config.toml
encoder_arch = "convnext"
model = "contrastive audio-text model"
dataset = "synthesized solo parts of chorales (CocoChorales)"
train_examples = 39062
gain_aug_db = 6
n_mels = 64
hop_length = 320
input = "log_mel"
spec_augment = true
win_length = 512
tokenizer = "word"
vocab_size = 56
loss = "sigmoid"
embed_dim = 384
encoder_isotropic = true
encoder_norm = "rmsnorm"
encoder_activation = "geglu"
encoder_mlp_ratio = 4
encoder_inner_norm = false
encoder_patch_size = [16, 8]
encoder_layers = 14
encoder_width = 256
encoder_kernel_size = 5
text_encoder_causal = false
text_encoder_width = 128
text_encoder_layers = 8
text_encoder_norm = "layernorm"
text_encoder_norm_position = "pre"
text_encoder_activation = "squared_relu"
text_encoder_mlp_ratio = 6
text_encoder_head_dim = 64
text_encoder_fused_qkv = true
text_encoder_bias = "all"
text_encoder_qk_norm = false
text_encoder_parallel_block = false
text_encoder_inner_norm = false
text_encoder_positions = "sincos"
init = "torch_default"
residual_init = "none"
optimizer = "soap"
beta2 = 0.95
learning_rate = 0.0029
beta1 = 0.9
shampoo_beta = 0.95
eps = 1e-08
precondition_frequency = 16
max_precond_dim = 1024
one_sided = false
adamw_lr_other_params = 0.0022
cautious_weight_decay = true
max_steps = 6400
batch_size = 256
epochs = 41.9
lr_schedule = "poly"
final_lr_fraction = 0.05
warmup_steps = 120
weight_decay = 0.1
adamw_weight_decay_other_params = 0.05
Rows from block 5 of the audio encoder of a small contrastive audio-text model, named by matrix and row number. Rows with one number belong to one neuron. Each number is 128 + 32 x the weight over its row's rms, rounded and kept within 0 to 255. All counts start at 0. Numbers have three digits each.
After each neuron's rows are labels from the 100 clips, of 14848, where the neuron reaches its largest size: "lies over" is the class under the peak. Only what is clearly more common there than usual is listed. The data: synthesized solo parts of chorales (CocoChorales). In brackets: how many of the 100.
# gate: MLP gate (encoder.blocks.5.mlp.gate.weight, 1024x256), inputs 0-63
# fc1: MLP up (encoder.blocks.5.mlp.fc1.weight, 1024x256), inputs 0-63
# fc2: MLP down (encoder.blocks.5.mlp.fc2.weight, 256x1024, transposed), outputs 0-63

gate.388:126170105120165141124138086130123174132079098120124190117135077055152065177138081119173115117150116133165109064143170143165123082105191143170176127071188078146096070128096139192120141123142113
fc1.388:126196096073173090136152113113102140094089153155146171128156115130131154118130092110123137210070122155129097116126121125142195110123142162089145170164171066093070108115216116100119071151117088
fc2.388:180107142093151097130112106132122140191099096120146096103119029110153147095196123131097132109078159152148128142130083141104083048143132164098098151140094143149147139209091095137138080114186108
lies over: D4 (39)

gate.754:138128158110089153110154147127135118102157086134135192130142116153058121121124119159115121105145177108149105102125115174171068145117178113162125116132138084135107131165154113128115121179179116
fc1.754:089189153094164151108095115125174127107087125077119133178116092127141180146167061156134113105068116123133178186102146132143082096089173099131182121120133155105073106078136090114145132196055119
fc2.754:113135126139087089150107112113131115104072110126096194156168107143159191059120147151085131111163093145125127089117119123096097142132058138186142148141164151186042090141129148140100147146082156
lies over: C#4 (29)

gate.669:128131122082131118084112118097199144124153112171136201157160124143120120129080145129131135151103113147202131081155093121181150055102098082142108041080138131144098145166075148174134094107154105
fc1.669:079149177116092108120101136095098132070119143135140129132149135167159135154146149096089172134160151132132220149068107138037103104140107153133097104175096130123117093103103197070098125143069103
fc2.669:121116100116107121130142173180086109181125141165133097152152123150135149112093081148156173081127105155148125076189122164157139091082063160164142097147176167136173088071120116128127129169124174
lies over: D4 (41)

gate.397:148156168139152138075157103194114174052149178177175164123049137145122128121127139111111104138175104085124166068090129097095132097108117116107111182123105127133130117154104077113112113130087180
fc1.397:147100133141123135125060165123047213112054153093162124157069101083117088126107081115141092178111161128128097094109105143085216108157122155117125086171181141123096146095072112119115121089133048
fc2.397:142176101132096153123123130149095167088118068075089170130143153143052126159177141056053194125147078184146177108133103122109123087178160136150158091086158117101070095116100126134142088098119191
lies over: C#4 (62)

gate.575:123137136172112144121083124167114130081120132125185080118165095115160117165105143178112125163096109120071101112103108130145135109108159116115115207110120112139134083187115116142167115116201089
fc1.575:141185119132160126101088168183072134141101156106139115085128133128123153117169110161127181177149155117119102215088119078181149117152172162107108183157120135144069107121096152103114112120103072
fc2.575:189122110093112140138156082119131178151153163080071135091151145126107097088143142113132145099132050164158122059135117073159059115179129164144123038129115107144108093115147148137119104152085167
lies over: D3 (34)

gate.188:077133113103123143134127138133176139151167187127074122106104141174125152132124139119167152153097192093132083170159141159117081114160124078199090112045134107062173121166149128063069146153122131
fc1.188:135115167160143117137111163191090127124147114118172165076130123118143097141155182111108100138115095164144227121072131116139172152092140106176076049171118110128098099079124095103120133129136052
fc2.188:132109109116148124097129157140093150170136100136091125135146077138134029097128107079146065166140162157096170155153199133187102142141139161114121177133100120148185109155119150163199126146103117
lies over: F#3 (44)

gate.190:084172047092098119086154083095171137118119126131146112065130134154102079188138158119181160173123161146144141119171139173062116164165136104084215094111167141080109122139128115116154142094123064
fc1.190:115134156090201136102065145102134088183100063154143155106145108064140093104127178160124143103168055162129152096122095158149119116139094128195171134108133115080149139156124197082123166138180121
fc2.190:074064103166135047112130165140105151122074112123206108128098210127112130140111139142127102161086160118201087114061102146129117108070118079083115104135133106141115136107133180053114102126104137
lies over: A#3 (56); A#4 (29)

gate.741:100184117079136178119097132123132115139183111139126129143115136140123163148246176185172106151133092146174043154152106108198192164189119109081146155078160072085148148113095120089088106173172117
fc1.741:163098108142175136138076127073102135067064119133171073104113155085113149152052095190165067101110156173066182120114073146123084148078178110142136157154093155110123168140148134231129155096108139
fc2.741:200116085142098161124078104110147149103177144130158139172147040049143073116107100129092144104120071100156069182046099199160131124162151125112123154124087143102129129155105152135221098083143189
lies over: D3 (91)

gate.747:134130140087151154102138114105164125136150161129170141163055136132163157067109124046102169154156149117158088145082130097085119138156176178165125177127070109152150087141146144112123116121116115
fc1.747:113105162162124102184104140147134118099107078108134132135199135171097047174163093137151124119108166137157146083136126120164142157127127164114179114118156113099153106125070124131112152119143128
fc2.747:153101168140160180135119141125128168131186116195115086139159154094132052091163184137128102119109161160093116127193155173109131109115164198100130139174137151105126110128138125137132128104173085
lies over: D4 (52)

gate.165:160183123159134156150119145098137160122079111091135035078110162145112136115173126106098218099141128052203094128112059098157163095138174093148118125116140108103102111149150028032123127111114148
fc1.165:058104149121152166156143163080122128115162127075126112086127133121104157093119105125085166136103111050171082171106134082155121120145148142114093122125169098128134108110161040205108173131156176
fc2.165:085123123104106072181117068198103109101114106112168115089132097117144103113098137099156172089174121106115124137097133165189116136101105151146105084144158196150128142123184151075131077112129109
lies over: E3 (39)

gate.556:121102081151103117096140153098092102153121078120177174146106166147141146092079142161061109111128143134172086151143113163081105124167140176132111160136099095147066105162102147183181091112123139
fc1.556:146095075143131082076120143124098092143151136150119124131138155117114140099103146161073064093126164135134047116127113137118158109184158145121107147167098128141067173158116117215155088133137125
fc2.556:102085158192147114127129163131197092114124135082199137087131145102107124081079097139217156081139151178141062158108123125084132162132171116136108125105169165153128085164107106170178171147147101
lies over: silence (100)

gate.766:130168143137070124055146128122149139155154179141179129108067143114097088110149051175089167200097094087154150103106103099127105107131125078088137126162144146154097134087163089080078118147107153
fc1.766:103074093109125158110126130096124129054100164123070118124204126089178117163095136070170118071137138088106128204105118127141133155133176142185140120105064095092086119152097192140178092112146112
fc2.766:121122152172137122111141141113072168069164200092179177168114168155114118118132159125230174176088140118140110135183168129094090158118125095108132133172124141145099100145117090217088186173109079
lies over: F#5 (47)

gate.234:094130139157114180152149142143135060071133108109171139139179162175099102098103095124112174136133092087116114143146131124123111111114134090118117139166156106170112100192140027095119117098129110
fc1.234:108103158112149148134112172111107135011122117082158126111136127160096121078115076119062121127118100080072114165150140110124137130186155094090107141118074119119094160162145117079112133113118109
fc2.234:147122090125080176139084146159134105113110141136146151105107071145148052184095102063075180126141090159102101125112107128124078153128153130115095188159053159117154088144165098066080138150107131
lies over: E3 (90)

gate.619:115118180161088065158125167111181157075073122162141165150178046121078112160152152126167122111118113101160095138196160126095174157158129111119171147070108113114151124143112109162151082090173163
fc1.619:136119094121169133089140155129015083174136145078124106118144173137165129079104138133124160151176105113074182067050096155118157130106104164144130139142104132114078120088167184146106127156116077
fc2.619:116101135135160133161127153126111135102139107097089129182130138115207159139146151165123089051154113176135149114189142142140113089118179087142157118148141140101138111055161146108198110138182137
lies over: C#4 (37); G3 (32)

gate.745:153059090093124090116130116182148129127149069113175149147089162137121132180121117128164121169071149143158126150122120162163124112133137132107097100104113133129134128092163114120135175099071218
fc1.745:208179106166130092158108072124120125106178154081117139134167159125128072107104148170157137126124089087083128135142110138140143158117176093116086192144111113131187150144138120137150082096132123
fc2.745:147135116173105125084148074049170100146125154173167117112095091149139112116114127130152148082107115167098107122132147088109086094077080126135089186056085105103149058086129097131137109124097108
lies over: F3 (73); D#4 (25)

gate.743:114045142053131092141103135120144159100117151098144117125130161107126128071092089164103106115154158078159099141116129118080105084146106157121073130125179142119062116073116143114185148075202146
fc1.743:138143112131110131118171197118119146146142114122106078163087104169112120142120130139129093162118140142092111068140172181173151104136109097141163104087174156084196145120133113158135103156100155
fc2.743:137134134130155094097156155149115132096124158141142136088142127163140222126070109111065152119136095140133118147173101123096132163158175120127087155129069130160063162137146179123143127156138134
lies over: G4 (91)

gate.222:106095122107122174119123150176141101176140105087087127081103172111154169117150139174149161117161125150144049072116103173134136080171100133166122112180142112142119059133104138120129140129116179
fc1.222:071119133115144147134106146200149087125109107060138161142115084132153159132138186073131111174126128119162081133127108134063160133105100163102135145093136122137096111155097107148167174117037159
fc2.222:142114133128205058105137172130111110176125161141166135161106099154154159151141156101136129119123123125116108195171082115120095117154091170173166162126194072116153133129138088066130114157153125
lies over: F#5 (27)

gate.609:126100133093144136159164141173096109076138130175134144096112138187067096139137059120099164164102129130147078110122138114091090169160105139126185112182127117148102173145093138135139168177090114
fc1.609:108116111102048172162160145129127108155116108123102127118160106192077146112085096117090182216154136074121107147133116122134121142178078141194132118181106170154137131136083113157129117150127088
fc2.609:166133161129080146058157151136141084152123088077123166123154100154117104166140064165118140114155154149106074110195154063111194136130114112171094056121112108100121147168163177105071129140113128
lies over: D3 (61)

gate.175:085165128104126126101172083115158197137180126133105146116163158142170119104146129114157092171195145051095128162150041091134116177152128147111084122144129108064108094101109148102162152116125156
fc1.175:154135123129120137155098108146188203109098096204098078149126111152190137092132168190047192163087160084113100182134127144093132124116139130130147115135118140089136158113097117027117159174188112
fc2.175:114117185154087193133181191124083104106088191113156180121174073148120125110157156181126019124126145174119152155101166126158141135081088097136133089136101142108111084099119134139172132145094097
lies over: D3 (53)

gate.706:085150147106158136148156124082081146103107096113146100137112144105116136141097184150125171154121115089188131130152149116127082090194101169107215130120072166111157134133132129087104098163201119
fc1.706:173083139115134117114115142145128102228110158106128105185149115102155174157131142124200130130103142141106165152064096135112122157112128099125047163140174111152099093098130173114107168133177164
fc2.706:122135065140112146117132143110131196116176106058117188053163148088147159157120156040122144167167131166125178152104140058167116165138133181125152141135133138121107181133111093163171110095075133
lies over: F3 (99)

gate.386:093120101117128115095183041104144176100117152133180138201148167120203109078183116177076099129135130225179179174175133116171142150129137189096128142163126051157184144084204106131188132156141097
fc1.386:155150119035116123135093187117136110117182106146093125176158114218153125109131072115091074101188125093156122123104122133179153154146126093159111075067172186137096071134117175123138125098112109
fc2.386:097173140087122167030153131134114166090162138101122171154130124172129164155083121143020106101119150127092178110150170164129100151180118122139163145101144154131050121092165116152201130103105130
lies over: A#3 (91)

gate.599:126198163097155170116110118041108128131093052183119198172125159116089108140116190076146194104147119149136142139096101108125109110120172135107162145152140199105045127172099163158101123181159126
fc1.599:090130221136109116095083103073168160118161140143138133146164103158122116163189158120108183183095116071139122167113114178110128118175135107168079121140141165140115138102094068141134089095128130
fc2.599:084184122114133119076143104171168107122092108172133069136121103164128121126170077143151131067160138096097144194135137133105093096100110167159098176123178162150110084158138043143115165106181046
lies over: C#4 (41)

gate.577:150133172080117184128152081120171102119062114165146122165125126108138146106103109118157152059088112081135149166087090123169170087136091130110121049170121173154135094123125148128072139127099122
fc1.577:124128135128114097096115149083145125128114127114101073082143133155100162171197146183112111146131215168076100110142153095102090173117120138128074201070158137109121128125141125199150097135142095
fc2.577:092122162201181137123087138174115146175088126125123141128141181148155118136116139161180166181125136161123107145138172105157088132140114052143079185146114100146163112135069177137128078159157138
lies over: D#5 (42); F4 (26)

gate.635:095159068097101131138110081045125097089090191152141132146130157111178149105180194135141115108170111132159120140139138111106162111171136157113160103186121082104125099113107122127170126147131144
fc1.635:133098101169107103142087098165127135129114135164138171161162117102130149097134111105158110193129167140112090076123157130152089067123108165140166162149149166166143057137151097113099113179103159
fc2.635:128095143101137128146100140087158177146022141130182105115098109113137133160098062106149160125142170136108145119160157131044069160095092139091176146115126132202136160124104181069147081067170142
lies over: D4 (68)

gate.62:207070177166172145199118103099090116114137111118139152113110170151108113137138159166111117180138101093112151111130116077143151091150159091128158157138091185147101095056111090065147129136122097
fc1.62:096121083128144114135106146194147129114154109050096153103151092175119164090157112071153117214131147126126184100104169141132147154212095126109076076109146151106125152158120136192127120123130110
fc2.62:078114115130122142156122124160162087086179095169118100170121155166098116075121092137165189073137091196099109141149144132135188137103170163157082149118096112062115130088119080075088224130106115
lies over: silence (63)

gate.456:108152162137140130138170110174116143171082115161080132062065122111148116138160097131127082140137130170160136090095070165172152071085120058113159116140110111130135070124146118123136160155092153
fc1.456:116102136081116158107126151160115095096192125108107162099187148135095113111155144104118126099151149054133164101197125140105152173189177168114082124149168144114111179131193142137124111149186195
fc2.456:146110102129098081100151188163110165126133119167140070163140151067085124113122062163118166130099152122043130134121182119146172159081140146214123173096199137111101088148102169086125143082109130
lies over: D4 (55); C#4 (27)

gate.278:172117126164137150128178122131096140132179107118111119175120150135119093149150186077119134147150118102140110153070103093122087124089148172163175142130116127104149135086146106096158118199084142
fc1.278:140064130134098200070107100113151143147118123102095094174077077158062158102157135084124138104117128119163094207146119081176114122071111112113156161105076108128117117048134130108174070199107092
fc2.278:163096150135143103183146129148187099151117129119161136125135098148150127103179123173141137119110123148110180089117144117052146096163112131135125116136193132202110138155120112115052167166104146
lies over: A#3 (90)

gate.497:073153123093057136123126101163078130146180106156124164127123116125127135187111094129071172182134213153139119096107080115104176153207103116104140164141084119147202117140095129111126117175134182
fc1.497:206158141159136143142125146095128138138083113176164155113131176126197176150166102153155159115136151121126112103187135138132087110060105096098139148157127103094102125155150165095138070150124122
fc2.497:146171224156134121059164147123107150105172148104126134109152151192124097183108168150076085145108153173103147127124132106150178150107155171178137167146100193140113165157114128089167098075177155
lies over: A3 (55)

gate.156:132110130096093170165159129219125091128098138169160128127047130132151134159095107171156101114144140151151188097109156153140211144115193121143128078089114136086172130054078128107112173079145065
fc1.156:125099090139110152109092085107127153103127187131079109143137143105116151106115129176137145062094104145142115177169155113093049130115177165107121116142138150179181112161068094100129100143095108
fc2.156:164113080138100117059155159116121162102114148117117124111092129149135137134157111112183147089137130150149093137122194114189132159131103127095177175124136105093159185160144140122091111102196204
lies over: C#4 (79)

gate.315:167127152131134156086112123139158173107094157103170142144088099095198134130098118105129140108124176143084105162101128095082112134129134109171070147183141112126179174067206112226174146109136125
fc1.315:150141114128148139118163162110104167110082124108075147143069082134108124160172136149108115118141110132111111089153164190115093088149166128145195108126146133144112182108130129140120070063103104
fc2.315:084105097176102115148127139085116110088173219155160206179091101109123088172107089086032116082097092137118157136164180142110081157093109115135131048128193141106142074079109119087075148138141123
lies over: D#5 (68)

gate.376:065085167146081155164107122160081069095089177172189132124099135159127101074137186175151136057114135123203108113106041107180118148161138135119167126068118186146103076141146126107148144098111115
fc1.376:142132054136139034126140152103098123165132160132131140088113095137140107127109155164169203123134095176134098110140173144147143164061175098201160073165151105157110093170188129138124123105141180
fc2.376:123072176127079124105098126096112141122118152140078129123117114106098117122115129176189117163148118114146158113085124078070111139139159107128105118117131102103196130125131167098132161149176060
lies over: D3 (36)

gate.151:139198116153093185150132094122170184103117106118078120074140174162105103138141114030072154084109134156124140160168126162153163155102152155110158135152147086102079121102132163122068153145165113
fc1.151:120123150138155060168187141123134102129127071149100150153121151072120118104149128163122158111125178130130131110106135156152008117158079056099143144176139166071109123125107103142180176121120108
fc2.151:150078087130136179109044150071143160064136096107159078117133104111149131161207118169115135172114170124143143138126075140148220120105100068167164099129155096140141133127172148095118115149078111
lies over: G4 (37); A#4 (26)

gate.719:134159164163162117119098164166040161159133165165149074131086140130132103094118102102085083175103157088123135137178057159116115075146149144115050139112093118098126133067090111085137183076149128
fc1.719:126132141106169108144079149107162085114135137143150074164098138129150162129101154160161097105148107152168092167112118131132155107168108134101199108153172155118087128095110153153132152116128110
fc2.719:068146065094114072112086127140148144175141118104158125122108118157124066136135112130159115099177109092134144165169103153139069122076117136103126101157136114087122152139157146184118091117166099
lies over: E3 (83)

gate.714:119111172175125134156126141082129151151098142141147125144129132096143077135100110120095158076164113178096163092172193082123135139084131091138140131157135157068192146141111122212220160128122089
fc1.714:147143138096138060048141113175121130130095119126075148180170137091137140118125101117154086133114107161126118109120089176177098146080105143129134177098143145173020083118131079173114126157122108
fc2.714:118172115141157114127117142137147113111142130102115147107122085140114153076136179142154122072040132117116105164122154154111194154083135131126151133133149172230149149145121110157084148097113117
lies over: A3 (53)

gate.613:100103094112132096120126106196098108100164141166071115099201125140099110153154167115067119152140082124139165049142147098116121127139145144102187132117109092138138099093110104127126132155085101
fc1.613:099165171116145095117133132159146127085096095091172170110109105118112123075153141127130110083123138120146103149035186122107121171108110138138164144146018162145119140142159118175124129155106148
fc2.613:140127142153148096106113097104139076161101132169251208062125131136080117184142169138200195090091200188117118120118146173148133156107051137101099143105084091141171178144151129154091117098183164
lies over: E3 (94)

gate.192:136131118139123084085147116107109157123149163125184120163140129130139211115119166164144106153190106170150225157119109044131101114136151129130060137168162131100172112117120148135127125095089119
fc1.192:109128119108221106149153112156086169169130116171193153116164086155049200066114143115138144153141127151191163177125087133187124107159117192141151163105144137151134103194116158156127174144152106
fc2.192:125087099142137110103148073089202111082161129162145119124134153128169112099175174166108155117115211114141148135145123114123130093153163144100101085106140133086122118135116121137139173183161135
lies over: F#3 (25)

gate.51:164111108145169122117122141147163148119131133145142154141059138017132165098098164111153150151138190103183108088107083133114107106139148106131075132156187096126101117115126096180091096173139146
fc1.51:103125101134171083118151124101124138137104112140135185106148139106105143166160084121165170136159129142140116164132078132166148178143151111176117184121144153102193109139102117061107163169156150
fc2.51:157082101121136125135095134147102092153133186170168132109128153093159065088118099094181157133124103082104159121120136174151111094107123130136121141177152117098121135121037133088116123148128171
lies over: C#4 (100)

gate.629:108090110090138138151114123125120179115112097143125119195107162162091122132138133128099131093107159118126105137172143127119134109143128102193145156111153107127118176140091084192161103116164128
fc1.629:117119093140140144152088087137138139123109154168137142168171144207182180158180209126108062179128153110123058139085130141136152063130076159122128125132141109159119139114180130118161062124148133
fc2.629:110137112108127124161156118142153111127043108088211116135164157074098096168147079102150121105141150071139127163092115150131132134132182101153107096137191100134185145121145111167080136162157175
lies over: F#3 (37)

gate.481:133119131117108080046175147108128148133079125095121134092167114122109094171155157126070188106174154199159080096068100137071117142118153132157104101115095126139082055172126124149117143023142143
fc1.481:142137149151079082091130066160089090122161121155124083116141036102131129114162124104115092138191170137122193099123159102171171170063099106113206146103132149122103110092096146101125108125112082
fc2.481:188137091063176141126169131148175085148125102141106079131126177205128085131203133061147149147106101102149146088136180137112135121121175151148069109099166160154152151147178106162120145135108185
lies over: G4 (50)

gate.223:115143143126071117161115091120167155157104067141164117155144145152133069151103102121104132138142099198121152090062159129087113117126118126102147118118143152158140136122086131116097074118075138
fc1.223:099092075061143153176124101171139134103078071111130201082172133149123087163171113102126105101112103181101140100124118119107191176126148098168170162130161140114092144136135137167093174100074120
fc2.223:125106117133084126159150090114117085071121128197199103138168154112166136107096134091149151133134111088216144117108096080159132135120112122152144111201088128131166135145164204108174137152108083
lies over: G4 (51)

gate.197:189124159121112106094090084112140134156096100142117099124100091108172109115079111112231132148144118071125156140123094124128103082159136143193132134154210105160110144171125106107126138104094075
fc1.197:178153120156145193150077153063177112169144081092127168092120138123109113155133123059165119153139141058094119079060164102145093129172092128083094113126076122159131060085166098127108141105129133
fc2.197:134158111142131176107153124175102080110106155083096061157110145068133158131147186091126143140126077163156084118072141097184133152130088154174096139084093129142107128117122126116108116117095136
lies over: E3 (69)

gate.275:088068164153163148154153057124108096091131140139098127090179090121092106121134128100141070133058110138112104167098166108152118054121141117095178172098152119126127113091074135103071136182133147
fc1.275:094087151178113114157132083109114156105114131110041099092169126139110167143153065122086072108075081141101098079133154125137154140121156155111122108128054138089154082089123197153153126141173110
fc2.275:168114121128134121133126103101098198110187157206152126147099110096156093101172154147153102146134149146134180109123148225122137054120167101124183118127167145152134146109126129158130132106084098
lies over: F#3 (76)

gate.552:105152142108089152132113121133156138113145136117114163147089106038150066130141120112090126083071130048116111098127078135105107185130116134140185130102173106101163167167175160117110158128076140
fc1.552:096127092152153074125070134095141076123086162078174079104118143120112088100142134132226123141186078127164104110100118097056199140123135133129157067111120139146130093115119083147155170164156173
fc2.552:129157196110146114084081186145117127160164159175087108143059174206121122138170210161117153149214197109116144125130153076128102184092171117165136162135117124208149126149128104106173119130136126
lies over: G#4 (30); F#4 (25)

gate.442:083151078113086153101079109130119095067121101077104109165126113125151184106103185141152176136113152171094164122182141104108169136108142107133088154145192109105141135147108191088105129124090161
fc1.442:094107088126113108173113135075110054086170179060121130123141070173110117108105166094127134116162114083183093154100140121150154215107122135097061076150079171121105094212096132101176098113074104
fc2.442:152107099124126152089085124109160158088126126084092096099124169122146135191183159146128116112148127106108200092133074128108119151094080153157089092109127135078116156110176096165110106173116139
lies over: D3 (56); A3 (25)

gate.60:110122108063122092157168143140095122151090139129113125128105146211125133131080255140152175174179132081178171154101117129110146141147145169156111141108141086156143113146078073160128149163126092
fc1.60:090133134070090155136165113140056119140118127118131139131078113124097131111111161127144128147115168147147103095097086150109131115099123145074120157169089114096139065156138084173125093142133108
fc2.60:092118121151134145081123121159109132167135157110126129073150103190108129137138097227150204156109159133099175178171129113126129120136075158106089103090132134110157162185142115124200099101160095
lies over: A3 (28)

gate.201:072138113091099126138105094129103190129112129081124177153062128081085168134105140131141116128185121173089155102081110142118121102090101074119119081076147046116142087108143152116109149088101138
fc1.201:156153167105158155154105154099116123124144116171134129119140114182119109102129093140098145142130152121110138109131048102164091104136161153120187121150110168110118153142163146160167116133124141
fc2.201:128103117113080057116173154139110184109163208154141155138099159121133116105149120080150161070138132114169090136043105154136162077114129118130127181083115135102092122126115142132150142150147098
lies over: F3 (33); G#4 (27)

gate.264:142149111132106142083133085079150097076151122136166137102116129161090090109126117133080138157141185084131130135150130175089163140097157133131078163132112078150075117139172114139107152110076116
fc1.264:154150093144150168122100136104130134183094126110133136167185123171128131142133176134088150166089120130132130112182147119154171119126127114128127124148151129143180107153091138173112104162116095
fc2.264:151115131088134121081076128115140153141147096127143094129118157087086138112128132146134161052078142069117210097151128136103147159112095143120179078136186083106134120111107140171106157094107180
lies over: E3 (94)

gate.550:092157100109095133132125132181170143136139160119125144132126111104075113132073178159127104101104105172089140140147130202139148094143103110165069106159081222129093122088172105091123172127118105
fc1.550:132111110121042119153156128189169115144129144152131103083145123124183114126109124110111104064164083168130109083137177174099110152151120175170090102158124157146138128128168114145212164108105138
fc2.550:115096164155173117125150179060090126114081073101143193133105104106120130089167134140142134166144139179153122109119154163170163086136133130168131102127118143164056102176143150131145083143104092
lies over: F3 (46); G3 (29)

gate.354:126128092136095142092164085168152100153137127169154153149096088120105171158136117152153181124135129143161061148098118131142161155126141113103107144152132087114129147145101094097123187141146125
fc1.354:148117168083147129119126154128096133083111093121124066135140128147108090034108081097147107061066100121107205130146127119115153167104124141145141116174112190140138149082133152143181102121163157
fc2.354:130150112091143150148112133125131171088125103125086102078125089140158110094137122105127095139121143104139109121117164136137154086153175124114179095123150205199109112104145126234056147127143142
lies over: C#4 (97)

gate.149:136141109116166170127136154167150158113181130152133188156168099129154092163166142149095148144174160140195209122145151142151130120119126168087081113185209112068132121134152176126115129144127118
fc1.149:062128101140111125159144118127148104186191087100126114148163076124058086141097098099103196115154136137143205148110086096181129160079090103115142129175104118149059110094177106136205050134144112
fc2.149:084167097112122110068173083112141132101113142150121078189096146143153144128185110093125113094142192111154110064071118109107158122160091133131146117125145129122144109160204122108103140161168121
lies over: D4 (45)

gate.380:160141181105120132151171111134169070139139120116138104173143145124116156143098124178162065081109170116153167120187125096153131148169121168112138160178156084148206063128154123127093180131133161
fc1.380:135185160134107066153115107137174087115179124135102133154098166127133068186172046172104163162122150085131077095120085143139095204154105050165119061126107169115124122132066127120117111125101134
fc2.380:096077096118148135121119080155151118133095129138138076087134126092108118145182145119048174101173127109125172169217147141075160046156145120109199177174118090095142122176116172140126150122127121
lies over: F#3 (85)

gate.514:086115101109076208097117117157122131122094063117125045141122130117113152124150114152167131186125093081147110132139103140133127097104166176118092113086073143177186159139111161158153154188142159
fc1.514:138167199175159071157113158135128103143125181095125163104106140147129128075156143093089080083134100155115156132098102108099120172134071154128162133109178102120081125120073036060129168044155052
fc2.514:178145139201139118099131140124113098145079100135125143100063128192105127123193167184127190182096107177113201137088132095119085113179081111160101130099135131084060085165092179106115146140142199
lies over: D#5 (63)

gate.337:125070124111105190084157110146127050115090153136091151152142183148172112162114158145144140155111162107112000160176153164184095115089096117152137113133162128105125165152143125133126136148126077
fc1.337:125096100114151165084141112150095030133092101136099147125101144113175119168120135085133123162136164120140009184181170142188120109087087126154166171126160134171143160130159099164116099172103125
fc2.337:192176151091091171171165152195144096121199159144149167108134141169145162156114107104158099123056123127118093152114160158131171125112146109139095119120111092137120112155141074134157122177130099
lies over: F#3 (55)